From a checkpoint of a small CTC audio transcriber: norm batchnorm, 15625 training examples.
Rows from block 5, named by matrix and row number. Rows with one number belong to one channel. Each number is 500 + 25 x the weight over its row's rms, rounded and kept within 0 to 999. All counts start at 0. Numbers have three digits each. After the name is the row's rms in percent of the matrix's.
# convs0: first width-9 conv (model.blocks.5.convs.0.weight, 288x288x9), inputs 105-111, a 9 kernel for each
# convs1: second width-9 conv (model.blocks.5.convs.1.weight, 288x288x9, transposed), outputs 105-111, a 9 kernel for each
convs0.161 102:503513475485484485466486510548540502439463493539520519516560535489451454486499473488489494503501479487479504514531516499485485519507481482475487502517542527507515492496507519516500525540543
convs1.161 099:485519497514515500496457479497461503488482472509513506558543518533538512496469458526494452465491537492471500525482469491485481501520544550525473486563550504489525567527478466486477499478496
convs0.162 097:496498492484498482475478481551564562502478479481534546501467468474460483510558519467474501490491541538512473514512494492517489468481488494507515536501494478497519542539523518509484485513552
convs1.162 094:518489478466514547559517510459490488486474482482475448422427454482483477489498507499507516514504514499471457477481477471442455500489487532545546533506500502514489468471499489489507481486514
convs0.163 099:536509526505479494485486507529510522530531506476461474507545536485488500507496555474454471504478460442474475502549481459512526487476494523491520516542517498517493507497472461462458462470469
convs1.163 101:495493494491465470489483488474477463458489488476483483515484489483507481456471438459467456469505496502494548528502456472510539552511479482456507520507490522510485507509499462463461460460444
convs0.164 098:523529514503478454462477484432476490482440553556498505474473449444463544466461551519521471431455483488498551483487496539492479504502454510499472487492474466457464506488466478491518502501518
convs1.164 097:461501485483481465468492532471473526513474500500510510509487500470475492512528539482502493510519533501526516498475473484488505510500499488471469491495455489487466507508461473490507527552528
convs0.165 100:487482516500485510483475482462476480481485475474496464488473501508510480492500517503501479468456484489478474505480500486478473457485500487458509520519503516516469482491499497494494490481491
convs1.165 095:535535497471477493490490500501528526526504494521520500521510480466508507510499472515475472507506521502488464518507485504521529511518550445442469486473487480483507506485505513497484488496502
convs0.166 103:497489515477485491452494485484521523564509424457498526521480510539518517503503453450510553503482503513544485491467478499479497465499485480464507515484534548494510462487487473499518487481536
convs1.166 104:449506474524450462484509484514493487499535553528488488468514512482461499458465499461503493539511503518541530508566510492485513500454465526515511501474493527507527473477481516512494500502517
convs0.167 100:486514519504529493454475497551515552549526493472457465519485509503488534535505512538486506538510464465476534493480476515544537525487493489485508501469474482480487458476495485478492475456444
convs1.167 091:505506497512528509524529512495506486470491476483493462486503539526463453502513511569531492505501505511504534552524513488499488479492514487473462483505515497462451527528508513492493476476478
convs0.168 102:459458465472478528552508496449473483512525533500521511494508524537476480479495511476516545595520466488500464477493515513502534507480488483463477469473518517519489524488502508524510505501504
convs1.168 102:505498511523492508493504481482529508468497503454461462500479463487497499510502507514492483497532526485488505486502497483459469460473465491504474462445469503528542550570559528513498498495499
convs0.169 100:487480463447490525504461476526483423405438490491454484488488483521503487470489506503502480483499514518515526479475473505509527504511521459464494504519505502458470474449463476476468476484465
convs1.169 094:462487474492510505460478495519505503483454483500507511517480474536533520520490499431454481482468525521502509506453464466487501506546534481483490501477493519522536517493501502456470488481497
convs0.170 100:479487517520512515501498500530578541478425484506528499470484496513482488489503474493492472456450473506480471522497465510507528514519547489466468473496476477509495486456477484518522505512488
convs1.170 105:478485501492496490504496487495483494511512493495471430466480481498494493509502522541512502479500501499514502480461479497494487470475494491507520510487491497485489457486486491497496493487471
convs0.171 100:496486498490485452481464472523478483471433434469444473538530495480476466444492524486528551517476499510498510504498515527510485476494519515543557527476500491530494468457480509515503517482451
convs1.171 099:462476506543524500488520539511479456443429447486511525506536504486472470499538547533495500465474465506553541500503495523507521530505499459458465483499473478481481502461463483489472470519539
convs0.172 100:472458471487484476473501522547541523522528502518524501432474497487474500495499480517481459479479539552530520479518585564542543518498498516535505500487483511497526474499507492447454469459467
convs1.172 089:501505521501502510498513505486483517513490487504520513448473488483498479484470482519499524530489473501534532500493481495503533506486475476500532520521497492490474561557534499501500519545498
convs0.173 100:482501503499492542492484497523494503482449468500466458453504527532550511473476489466507550554497517522485474477496506476470431464486487468457486523520502474489511536522507478525523505495529
convs1.173 097:505530497484455525527513483512487504494515520509500534496511505514498482500496487433464516516492506531511515446462475477511506510504482483504488491505505480469478491509547546542521494487488
convs0.174 100:483509528501476458486493497517487455484509504535546544503536580573557518459479485485501514500495467479517535473494502490498504502489491495483481517514494470498476504525494493491504516507513
convs1.174 095:462491504500500486482505498527515503484477491489492492484494498503511505487483479504502477476474494483467463500511523477482476445449460514477472491499505480475507549519535521507493477492481
convs0.175 101:493474476469476490485510508517464469460434451494514493505526525489485519530535533501473498483508530472507507496507477464495517469470471503501508507522516490493525482496501493448448482540546
convs1.175 100:467493520514500526476507493516497498497502496502496502501516522497476486489494497482463474502502525520505530459455475487503495490529515538498511516482472471477478495477498472485508493489452
convs0.176 099:479465463507529508508499484524529500515505481501504485477506498506526554542542510499461473467496509488474472508482500500531542540511498495517507513498478516548560512523504505536522452423429
convs1.176 101:526492476504522511513516510500514520504512512513518492570533502486503487510533510463457497493479454465482526456494490460452484499494493528500494503509508494512510477456469494523496474499506
convs0.177 101:464494504514510513538536515453450448491495577585533472510462475466485501514522553462488489507532553496477471520494483455462470480486507498497494519516545528467492505505515506504506509519500
convs1.177 100:457458473482518500516489460507488462478524534511515543499493520539530516511505499438461475478505501498512510504480511561576505497512503504509517508488477499554616545538531504478486486474518
convs0.178 098:480476544509465472523551499482552488463464502533538512462458466485492499509493517547484446488508461518574556442492482481520522531518528527476456500485495501488488535533542532515587532493506
convs1.178 097:537516480502500541518529505476475504495492476491490499494525522507485496505487517474474516512508501475494521469453478483506483473522544488516501495494507465455448518478494529485439511520494
convs0.179 100:530531494493514519527520531493515527546542517542543547493473462448469496522532517517516505506524492515472472532493480505550537555522504512487472476493472488507501495481491481498518490481505
convs1.179 098:496510518493475493482493510495483494507504493463471492473497501512490467471493509491468453466506494495517523521508524519529520512517534473492469472467486510509495542512503509496488488503522
convs0.180 099:555529506514478469498517510526522515530507471477513500503510501488427475537526534483462463466503510505477452506518542515508505495515524491472494507475495465523482488476479487490476500548545
convs1.180 101:516468486494484502496487459520491493484486459474503515503536520492464477498528520481474469473476486486486519548539526511487496522513539515490481500507514514483489509539498480499547510514531
convs0.181 100:478485521518487493510487448511486465512476498526516484416453454455486472484495487524499487488483490520502520482513495475486483492472469551536487475494491506480528499538532524501476470498465
convs1.181 093:514473481479504484487475520478505490466472496500477458521509485475500530529497483477505508467484467455510525479476524531494501509532545464477496514492504509483503441459470490522539521490463
convs0.182 100:489512495486476509473461488473528505498537520454460474511486487542556537519553537483487503529481476501519484496478464469486495481476490506503520554535491492466465466449455467457473502505504
convs1.182 095:496491491525549552510487484524510495498531535524526494523503502512491456459491529503472501486497513494467489456467466476487477496510540483489491509511486479499546489487483473488526544527489
convs0.183 100:533549545496463460452464483478522502444466543538514527495456458505525509517501498500527501534526518511515479461465449489525499487509514466461495490472503549508519486471483504487515525481464
convs1.183 099:535517505471529514515466474497504509499473482520529505498521544529518480468495533555521536500482464497530524505499496469481493481481481495511509504489485511516484560542505495482476485504530
convs0.184 097:533491496533503504520500481446490479494525497477484485521474485488517537557512441445486478474482486485485506540542535515492450474522542483511518478495501519491514518479480477468470473485505
convs1.184 092:474473503544511475470456485518484478463481516508522540482453462491483480489493486476441438456500500495489484468501483487493491524521486462514536544504457453467476531548497459479482468482473
convs0.185 101:505484490521516488496535515547533518455496489460480447475510511456468476478471484483506512483500510502487488538517492505486494513502511513493518581519512483483477453467515488475507513499498
convs1.185 095:492467463510511488498481484496520507517498485492515525485499499497507500524486504493481512502507483501493492507474472463483477468478477532547524472471508520532485546537494470456475495507522
convs0.186 101:541524484498476474525521489564530521471556585474468514442438459510520532523480477518519505474471465495498461534500507494500502475483527513515479527495482468514485519501506510506504507500484
convs1.186 113:486510554503505485491468459515501525536498490486464470488498486492523511468492524487523512499522497502525510517473459508540525505484510485502516488503511493483497476485486469467485505503504
convs0.187 100:494493520519519527495505501486479479488556528475480483469436440530523487496489469471508530553494473463475450482464477482540510503495528516500488486497524492494472488491451469469474488497483
convs1.187 102:506487485542468463490497483505497497472464480492496538476544507486470476503506516507514517536503480498505491587553559522520529476499494464493528533541533521535530524507516523499478501520522
convs0.188 102:490487462456454441451492518551451464500513484457488491485502503502527537549527471545527467457465496548549524485474476473492510519494533500482507478506496504511520517530514508510499505490485
convs1.188 100:499512511506492493505519492507509489464484517517485482487501476462481497482495503489443445466487473476511485525477496496492497484471470501485485475480487470464473467453469476498495483494509
convs0.189 098:538486476492493496494496515519516512506553550486447449543496482473476474483486508481484510491532508515527506508507520503487500491497501469479504476473491463468514514495481486481484503534508
convs1.189 095:497538529510488493499503484466473480488495500509479496547509491500508508522535540547508489550565488460467463536510500486491517517512565451456470496492508520520505528493466473483504490499513
convs0.190 102:495493493503493520510498494545475494556520539529522536521532498482510507564502482516602561530542494478470470515461486489511511514489451448496500499481525494486513529527509497518538523541501
convs1.190 098:525532466505550514459484482529517524508508497512506514527574556497489492506497492533529525523478469501494461468515496458466474479515524497507487487498498493493502512502485449455475482506477
convs0.191 101:503488502508507486468482504488448445488455470557571539552510517531481497512522486483458479547541485526535518475497542461433470496479498496487498497511514489489503535513485465460468453475500
convs1.191 098:496458460474490527564525488447418478539554519497506518472464440453514522504483510525494499495509525487469477462465472489503500508511489501529500491494481476487511515557515479468491512514482
convs0.192 102:478502514485485468491481458571513500544479496503460464483534528480494509514493488497497510492502524532501479497524509481490504539538474496526515466449476511510547490524488474532530520539519
convs1.192 091:486464526532489497470473462516498493524500543547515516505507511489483507511462491495520509511542545510520547485496464477495505500531529501517509570531475479494472489466468515525485492568566
convs0.193 099:518491492495510495491501501535549505502538496434530517505471489453505508494496449499523553448484500521490530530521538497472518506470492480479500495538483450501487537487449470460456456503529
convs1.193 095:479494507460483468491508535503511509483491504469486496506525523529505494486462486477440490494503475521491503519502489513448461475502503507502481497521509490505489479516481465475490445446455
convs0.194 100:486462462490528550497485521527518541527499468458436492545517485480465486529507493490461506501492492486456502494507514497496490506546534545518511521497505544531463505517533507507545532497482
convs1.194 102:508495466501470478468453448498472470474487479499470468463468465487468482446436468496457491487486504476484541491493492478483501497498513547554510477485514539531472522534490483489504500514485
convs0.195 096:506502507500486489499500509533491458464498527499467505485497487466459514551525524523513502478505543528471494492504491490486449472509527533554509514481494527508506461495509529510482490478484
convs1.195 101:480492485485468477506524523483476463490520491501515519487471473493517513497523518500498488501495500522512512479495528544540511486475487434434493526535531494518539476468458465458472459459462
convs0.196 100:524533541521495472492502508474491490495485511504479485568554524530496498486469478495486518507487463491490514487519533500487497502506471511509491488500504479555491469449468501500477486477464
convs1.196 097:492529482472493484489487487505508506506497480487475486518491505519487531524493498492504503464493478483504526517515525503509523483464481500492484531553561518469454444474493497471482490527511
convs0.197 096:487466464485495504514521517429469436429434451439435466466483525554521503508488452451440486529589537496503586485495491485475492508520511425485475489521529530523507501514530487476489487511517
convs1.197 094:518532522498470456467498530516467458479458433452476504491498520497493483479474473477459448446480488467487498543517469496504490495543542445470480469457500494513536524542500468473507520508504
convs0.198 100:497477480510515486496520519472429487478479498487528520470499491471491528541537532490518496477490479494510489488475518554535537522484466498488478470428457481526507492486488494500512551561513
convs1.198 096:502477482494506524525513495492498519475463524553550501445493511494536520511514490451445475479474483491489490505490488484480509465459463492487468464489494516518534482480490487481498509487490
convs0.199 099:486496514506475461499495471542523552528522526568531515514487481467490489498529550516522495489488487466494535490469500520512508473470465454464467486515543507529483506524513507515509493498476
convs1.199 107:497472484508478470502513513500482509529534518493478492474493499483471464485486488488474459468482510501506508481484506517520490502491504538504496525533494494509520485514541517480444459499481
convs0.200 100:502525531517506492491492501539499504485462436434464515505523505464451462468458478459498497488504557501565611495508528527516498481457445455503487487484478506494501485510497480486488450449474
convs1.200 111:542514499476496524554544538485479511548556549545506459465454486502507488491473472484479486509487460461465454510489503529521502489482532490482516516496483487517539445470503496492507482484489
convs0.201 100:487493502475489525537486489421455510491490502482475471537495511503511516524541493506498502546556533504498480488457456480470467486488497490509526501487490468477515489514522527505484429431453
convs1.201 099:452483509498501510541514469480487510537510499495506500519486493511531529480470482496473450440460461458474501496494495492474462494526534471475493506508510511491494450484520502485469471463485
convs0.202 100:525519511493466467484507531504505495528512469473508511535497472540552499515514489489480492535527529515498510494492510506517526493502500512489500494507500474442481494514506501515527492467512
convs1.202 122:504499539497473503558526502532508485494502503504501510505546506463492505531540518513505483501537526485472486506515496500520536557538528484505490502497479490463479499491491487493503499513507
convs0.203 099:519516514548533511546519494525502451400417437435442481514499504525547501469467445482490481448512519492493523502502473460464460466481513509479503513508512498496465478493473468499512478474487
convs1.203 095:495481470515525496503518511533473449443433429437479500489500501513510480482470478524490486514492456453479500443474483515529501515542554535508511487487492476484492499481492497498513514495514
convs0.204 100:445486480494478469478463446489450404395423459472452440512502497462457460485495515476483525512519485493519544487444459471492492511502517486517503479460464484540542505504510524508485498484470
convs1.204 103:478492521534517498504509504488455435441463472472484498497501514521516481466467499465498481477480478463464520505513517505531551552535561497502509498476459467476492499511496499526531502491467
convs0.205 098:498486478470472481489514536490436452494491466535563517511502457475463471488534516479498488491510518489470478487505485477500489503485488545518487467493517526506438519534519474487517511518522
convs1.205 098:521505476466459460515545512497495505485477478487492486442462511503493513506480495473487482484459467474460451495524541519532509493505505505479512524507517494462451519498487494508507491477473
convs0.206 101:505525518504472488517521492465458482521502469476478497482513560527479505567535493482473480465476480479499511505511478485506526499491498484483459464489526518490486510489487481458481486496470
convs1.206 095:510479523542536521493511509503482477489505507474451457458491529496508489484507526482488502477490511502488477491519517510481474467471488502506489506536545515525491525499492496465496533506478
convs0.207 099:491472503487472495498513506472493482489550484475480433511496484497520445436476461511508486511526497504534563460471486513524527520531525519493515521488518550510505491515518521545538513511482
convs1.207 099:503476485512511513506500494520508479462494532511474452500503496491501494482482496488472483467490494522531507510514507512516504509502521463453442478496501496486479539533512507492477501498500
convs0.208 099:527534506523498479466524537474489509521432397464523529531521468471453477495484492533497488501483490487506473544536496478473483499505542464520515498498524507502498486505519502472483514518540
convs1.208 097:499558533505509463490507524454485556581579564511477502481509513497509493479499533541467467510500495488466445538478482522503477475489485522503475477475506535512496519474458470477488506535504
convs0.209 098:491495473454438456497498500535509505519506476513493488521532538486475506477449495486450468460485506535518500482486444470491460477487518548550509478493490518503461522492498493491507516516481
convs1.209 095:526501493511537504530537553490511512527543498518512508529503483503476470497478499497503496505536497482506522522511535496488492474493528506526499516493499516507519454481483502510517523501514
convs0.210 098:454456483539513483468472503504527502459472476522548508448522517515544524486501473471491513452547539497516523483482498514502548545496474499521549497521492507528501488500503500506503500529531
convs1.210 107:527484482449462530529494492506480496501474465511508500488491526558549501486486488498495513490515514484469490495475442504501463485468477479488501494466452471507495428463444468496494493479460
convs0.211 100:460475500535582518492487502485469496486486521490471474525509512515525505483477472502528502496484465475500527543487484499515513487479507498469481509476492458474485508510518518574554518506504
convs1.211 104:538507494514492470482486484502498501492480479496515525454462484485496506490461471491520518491487525554507492413451466477485496498508521516484499504490461456464471518510521541512468454489521
convs0.212 101:502502499490467468473487515540530546575550513505487539528533500486487512525465491504478511522527502504519511479524510492489500491469453468528531534512479502454484494489485480482500522511483
convs1.212 093:495494496508484478468467491522508514514462435448496493505501486464467489503494547515476476489509478441450465507496501491475478506534534471490493487494510504482493533558530500503498497527542
convs0.213 101:540515513512493478491515549503495493451489553517536510500498508504509513474444460550567501464482510519471492517486502528534544493494521477477507512496490509484472500483501520524525509500520
convs1.213 109:491516510487477528545538496502519510517523518507489508481496504494491492476497490489503502505525521509507485505517521528512503480459476498493497498484495489495528456462490512493474466495516
convs0.214 100:499505511464487493486459483507504492491477504525521466511462470484485466490519516493478481504504503534533493507501485502497475505502515520524511525502542488459479511514518494501511538532505
convs1.214 093:482534498502493475498504499522484496483495488462474521515477475482487490492492447522484478493496486481473502497478495509525531489485499476494507512500491476486495493497501518493507518492512
convs0.215 099:448489508477459468483509492481531498434459504500526533538513515468472499495484502488454462462491514521498520537563533507501525533507511487526491498508523557552528538531522507500511490509509
convs1.215 105:482493482478492532536494528502494509486471466462461470465486499487514529508491516530531489472466488477504558490485485516545525489516533451454493528536541536537512556580548532507488477456465
convs0.216 104:506491473480504493491495465535553431417479491508539490466490497495486493516504473491463464489519519503464480482472469467485522502523512511435483587568523480502504496501508525499482512515476
convs1.216 111:541508475488503522457476488508516503481476470473484538485468525534465491491491510476480467546546518517495554498516453478485492501483482515507490521491550514511485471477497486479495488456501
convs0.217 099:507501501490497459475489503497475498493447414443520519540536514522478498524522491535531495490465446475525480489496482492494494515513506522469498539526521489470477528523523507498504496486527
convs1.217 106:532538506468485519496541502522512481455459471493485497479503487473477502494490504494498510501498506496498480480490528534491487478494490479507522510490481474481506539505510532547573550505473
convs0.218 104:479483470465483500513488455537480450475447463489528496548515520498481505484488517483481506499460461464456468511484463498509495506499498457471490491466478484517505466474512516505494498495472
convs1.218 121:524517483480500499528528517496506504509490495503508503511485474494518518492469459534509502482463468480481481502469441430456476497470489523489490488485495507485469453472478503554561527488460
convs0.219 098:488485486511517521528517462446489520560571545464473473526508504512510489483510495505469483550533529549511475509512488467481479493503513517512488475494488508524504469478485487500487463479461
convs1.219 098:544530510495492509497509485510531517472459449510555539508515506468458487501493490498498506529508486491507508499499492474491519533529534489482498512530521502474490525497485479491503491479495
convs0.220 098:550516476511502497495504496531485490510503504456473533586530515470475486476475512487497481485519513524559532499523529528540501455443449573526506474503517554555528563521471470447464467472434
convs1.220 093:487542522508474485458473483509507486486489469483497532478480501495494499466454482467483492496535511469482503527543548544510486513526494466471483492486495468460467466469478470460467482485504
convs0.221 101:509500479480498532486462474547547579508429460524503481499482494489501505484453478498478497498506511467479466521520477495492484478488488488504510497518530494528526542507516552563490497491452
convs1.221 100:569554497489500490504508465479519536525497469473470443531528507500497493477499526528545549512445453505498491545535548486488505502554536516508477528523541516510567513492484495511521477511557
convs0.222 101:490500484479482502518477465504521484476518476489493520488486492489537499500499523506466501499472489504522521541587539500517503550522521468523567505514547508520476517492498514520518504523514
convs1.222 103:515509486476454524505509508490517527526512544519484478483462515506488502494456461596541502513538516481492491469488457454487494508505484547537523532519513469516498453455487516484513531479469
convs0.223 102:506485446449466481505495485491475497506487461471525538547536498477487490475503520518501479498474462499502488524534490465481522552512517512554530538509520504495474494500502515501496497501546
convs1.223 095:473481508513525504502528508484511498504495516529533546504519498531519513515506494543525488470515510511505506488463476493480487501516504464449464516508497500488507497487478487488481479497515
convs0.224 101:490494503479470504528508496535566555454379475527541528533526510537536497488522513453481480509473481489451449508526479504524488509479472510503480475513539542514520486494483487593534468482519
convs1.224 118:529503514545448472502537494529510482453405438496517530473496500481503507479479446531502514515492501513494480504497502485497493504513498551528525535514527523530502490510484479548525490530502
convs0.225 099:508502478453438476502509532450444476525537514489505491513477463481486482489488453503508509484481477469491516507480462484499502471475475509480490504478477511522516505492509506495506509468478
convs1.225 091:486523529503475474483506540541520506507520484462495540473497525534515485452491516512496492485491490530486462504501491499547530494485469509496495513531536548542532490504517513484475483523551
convs0.226 100:480478452488509489468467503503509507507498481469516556501518498514509474498554542507495507484540547514460527494507512486475501539513487525523502504436551534487455499487485500480500485479503
convs1.226 096:514504510539504501468490473499475481498458459498492507500481462479513490518536529528474479502461448496505527481492494500513515529511483513491478450499539538516474493467463445444455519539536
convs0.227 102:460462499481459484493471489490475459463477484476479467497536511517462477490493519522535506498505496469458508488486470518519507474498496479536505495500506504533480478476503545523453485508513
convs1.227 099:470508486489509479512533474511492498489509524495500519510483477497499487503467484531513495518539524496468495516515509471495504484522556471503528500514516517493481572528525531536522519493502
convs0.228 100:491508485458475490492535542495524529493469466467504514474464500505481504517530480473461460477463496538468498502520526524487495514513553492500488453496512477463523551514492489476464483479499
convs1.228 098:437472504544488478461516534517518535522550542529489500531498472463511577530494498506453435487478521499484498513536507476510463477504474551509472486495487489523487546487462517519526537539525
convs0.229 101:503506468467493516503488485527526590531530497479480469463481527485474489506469491508508469527509503495493509482494521564505479484471455527486492503495439475486446524519526534504472475508517
convs1.229 097:487486465512493519508491516483504520525533509428432450517498501523500463461457454487503495526472452502524483451444443444442437468494513472469487498495507506494478482485513534520470470463471
convs0.230 100:501513509496494511518513500537489473518580551514484469475467512502462453472472519494520513505501511462502522485481472492511494457488537457512491467498486528493525542505489489479514533521506
convs1.230 097:542503499474505531478481542538521508530525508507483483508480480516504522526509530480477495467494520530468441483482501500483476501489484496514525536512504505529539468475479463477506543514505
convs0.231 100:514505474464506504481476493488478515525502446476485457481479496499495482490495506511498494494513483500515528462473469475519492467489528511465475525531507492516537504526517536534493482491487
convs1.231 108:544512471532534517531528515494513537538497472500511511529515486465486477478511537459455489493516502536534535507538551529534510525517458497507497503512546521460446522534533498479504517490524
convs0.232 098:487478496503529502493488502501534511541525550572564592535501459475519497488500495457490480478480503493462423512497493507482459492518540494516504495466455452497535536522494501495476492494477
convs1.232 095:483498503503491489486485485473455466491508510500488483467480477480496484489488478466488501497506496510527547513472445478483465474507516487472474487484479482492489505498484492504506480430432
convs0.233 099:524518524512526498496509503512547497504514504491489432506496513553523485469461495447497514517509469457485527521502515475476472505517502510469478460491503481502474473457486527526466472478477
convs1.233 092:460495503494493491531515492496501518514526523499458487537527498517542557548530533463475480475487498474490503503526503521515478517543516547502504484473449484485482481512528502479479450475471
convs0.234 101:478485494473500491484523494477493519504497490500478500494473509528518501483478497494480487492486486523521523526509489482490480502485508508467505561526541499467472488489501466459449478513504
convs1.234 094:481501514490465484500553539518512528530495510501516525501481485470458490499519529423459489490519515526517520483487522536489513498504509450462514501497510474467474552528531523511490467434418
convs0.235 099:478503490470459482484492473470445474477473502496466457527559520528537506485497513479506484487526538461469521507526480511524509511510499509494498496481466498483495520488457472489500521535540
convs1.235 096:514486474475482497519512502485494505516493462476496490535534513472487493487478506540497491544542486486503499483478485485500479486521512477476505518488498515517517484472466491515539569533536
convs0.236 102:498479459465479496489490503534503438460496482459484500588540509560564518482487485480485489494469467476479473476473498513513512508504511465503546565565540518518485491460488500477475494508499
convs1.236 131:525496484497529532501495514516514507484482484501522539528509498505503487490499502529495477477493505496485483493494494516495485522524501489478474478489498511501515537518512488469504537517495
convs0.237 100:499526533509503512481495487528516484446497494536519501494481484519516479473476519490495469477498545493507543503502486515489467498518511489480469503564519543453481496512496479534491460481476
convs1.237 097:511484533500491439488515546481499499523505472452464494504498510485477486491487491512507495486502531554583550491488477436460444463480499537493485493507506504492432460503524483501524505475463
convs0.238 098:485499517529516508496479490508500513498499516524543543496482472479487506505482500415430433460486485518511526505485500481490507498477448503480484519505486509504491515500514512516523488469483
convs1.238 105:478472465478506491514524493504531524515521506479471455452446457482486483489493499478500504476492474459471478470484477488498485462491511506540522510506511506482472525517520515518523526504471
convs0.239 101:547532500481470474491515535609509455489497485514535566519492475467499547488471527493500466453464511493515492533526519541533486432465485491501467520562529478474514544513466486492499500503532
convs1.239 092:505488512495507549509518486460481512495510529499489452520483488476481488495506502557537507512508489495505501518481488479463499496489456448502500498556529491477560512540500472442478502513476
convs0.240 098:480508546522483519501498481489522517482473516510495507542511478491529487459491490478499530550460469459432457470530512489490496508491494501514479474487480495475498479482462479502491517567561
convs1.240 103:499501534522527525490485505501484501539533503483498499489487510532551522493495506482475495504552550520505509484491507506519495453472519483514517504496476496485437515530521530559563558553541
convs0.241 100:468484547520512511457436462456523506497497505535530508514519506459504546527506478479471468482472512502549522467500490489501495516510478549467446485528521468505491487470481491505526520473499
convs1.241 102:504469399448499557501478426498465490472475512532524503506453464504487471481476482454450490525532507503523497486451497493470481475450457498489492473505507461516480482471471492476509486508507
convs0.242 100:488498485505515493466470483512488446430474515540503473520511503488509496534540491516517501468479505513505525545551529520516521524511490497487489487489513508502507486505485486482484477484497
convs1.242 098:452452466483481475477490495551531497472458466495526528505495502503514519543533500510511473457463485474509526537496501503506482450440451496491546563560537490499496461455468465467455436451490
convs0.243 102:551529483462487480465491506505515491526506460512507478527509484542534492466509523523502475486505498498485460496516477501513504545529501464458495455472493488529505543513525492509524505501488
convs1.243 099:461531540543506500502464458505484520517522513497508499523520534542515529497511503481472490471458450452501520455483506487502527486488514542533499499501495525532474501490473482511516514513499
convs0.244 097:530526506467460497498550491495541540547539466443463472447498507511497505459450496525503509510532532519520497514496498482500496481517560477487503512485508540594538505517548514500496500498468
convs1.244 099:499576551542513447481536570492484484464487515505514533501467454444482544535520534519471471496476504476467504498465494505523511484493485491511503508478472497486467445442482512510504509494464
convs0.245 100:469490512514477461481493478427431478465462453480477499557530521504467479485465462489477506529506490463563551497514516517484489511518507511468482496514468450495526470502496478478467466501500
convs1.245 098:503470471469497513510528514503492495505499497489493501500478477472480494523506482472460468497511509471444474509513513510500475469525572483487497508485471466501512462474469470492499473486512
convs0.246 098:486512494495504514470472524590521491469494546549491456545536476475514540522528533483474454439462475529533481515521489462465508535527538432462497537522481512514488519496486489494490481471466
convs1.246 093:487526501488467465512531508478494509511490495487467471510513530534499482473460480475486510478502504476476459508520492481502511500527539521483464477501526505496538544519486466474488474466479
convs0.247 100:484515518503479463484520526467481513538530490484536550523473504536513532544508529524536474457477456483498506493481492513475479496493522477509505493453504526494509506506523527498481491499488
convs1.247 099:497507495516499487504525526519503515468465463523558540529532474467447419467515526433463490510488474473521527523498508475493518503476503497512484467457470518530511470491494504508512473480471
convs0.248 099:452471505519488470483507504507463493528483460503507463569532542491544552539522538525496441447433441457435452465478500517513507510487476502501503466465479503513519524530530501501480468505507
convs1.248 098:540507506510499527512532542475484477501540553521478468488476472458447475528544515493510492518557530478492537480483518562539497474482511452481505499490468479499516555495496509500510519498481
convs0.249 100:486517505503475479484490494510500515480453482479487507498470485493442438497523511524519519521482479457491479480477521493493550517533512505489466466489505529490484527516492464480506499504499
convs1.249 111:474462473512576553548487454541492467477459464513522504504494517496480486478523557476467485479484510498504572460480521504489518504505486511505504492478471491502501514517492485488489484505506
convs0.250 101:513497503484483462432435452479477468492505459473486469542530504508501512524509504498495501465461472492501538501514514533541537529530504483496492495513488484494452478513512501513525548532515
convs1.250 102:522487461461486517521521484513458495557557507474455476471486483503522515476472486504487519515476464458488483474469476494532513493513560442454492515505513510483478502491509531529506508522519
convs0.251 100:461456485509496493494528543477495530546588468488534489434428433481520546480515570480466468477509546523490542504491493494518508489482496524497498501554544535495515528507506513510513498486487
convs1.251 100:483501497497521547523522513481500511452462489504479477537520512536522524534494505490495487483500469490521520514511505491482510508487507550514534525516512524496500526514521540522513525537544
convs0.252 098:471485514522497513507516533499444493495492488483455473441459491509508506521516538528492504470421413464485479515500515521490460468505514476477503506487516512506521455455463481496512489508542
convs1.252 093:547540529514534540532519458459478504512516507501503525466472473461452467472480475434474496498468453466486493491509511506506528505469512538525494480468474482483487424425469488512520499487494
convs0.253 103:481512522499491481505488509447433423523587521523550454501514506552498465524545487537554507491447464475571490471483492480477476473475510517516539472538476516503456501522517481492486474493538
convs1.253 106:494500504487482505472483509488466481465469511493497486491499476473507531525501492470459470469508519509503511474476510503481468481511494536508506538549485505519537517478493495510503511503510
convs0.254 100:477515545487472509493492458453428456402396484501520533515526462489537521506500535480489487472483505536524518513491520510479517533549532483503464473536483506512476506514484485522505470493509
convs1.254 096:449508535484486536505465510492531509482464450445468498490482498474462498485492512518520490507475492470507530557501490453458488480494522506506471448485478486484506500501504483485477502511485
convs0.255 100:482499514510506492483501520488538571540503485530528536512491475508524489462481529481458514526511475494493520515510511495497481491533527503503501491492502497506519498486476491493512529514491
convs1.255 093:487499492481493514484452492529516499507531499500499522510516465481540520533527513496477474486484483485488519460493502481508493502517515483481488519517502522500483489502520511514521528523543
convs0.256 101:445489504482467481489499453525532506487542528516552552540525533522514512510538538537503516436444469554521484480474486495467479489503455498513521500502491519508491499472475464462473474493499
convs1.256 097:474481479487481480506464489445482516505496523502497472524502509525529515466470428518521486478485472489485474484462474499509493466489524454493496500508498465470498500496487501490478481448432
convs0.257 103:550528476477494500491494479493472497479459479510530539502460453476485552509483504481487484481509489482500542466477526492472503509525515558490503481490499528502490505523514506507498497502490
convs1.257 101:493495479473526510484474478499511531536529513517500512500515485472498495490492500512483429460491496498492484456507549546519494498522523489506526534545485470506536515510501523542529515546515
convs0.258 099:498455448498522478472506535475490469435441454460443429540513527567585553522502514470468478556543552572566514440458494524531518542522500492467508505488494515500493479489471477482453456494492
convs1.258 094:498505511503494492489484476473447436453447433463488490503468460486501498506512527486472448453476502489486479497490483484496518535537507512514486479467476512513514507536505484481483486479492
convs0.259 104:490466528526497497498504486531556456459478502506534521462494513519526484442474534491477487467499510495531556537507498497508505483462479516485487502500504482496533511516511482478513515512506
convs1.259 104:471506509507505500508511516503499470545515478479483521471467493515540494514536503519508566556495458488502511527506484478524502472439474508518549508479490502488500480512503512521506515524525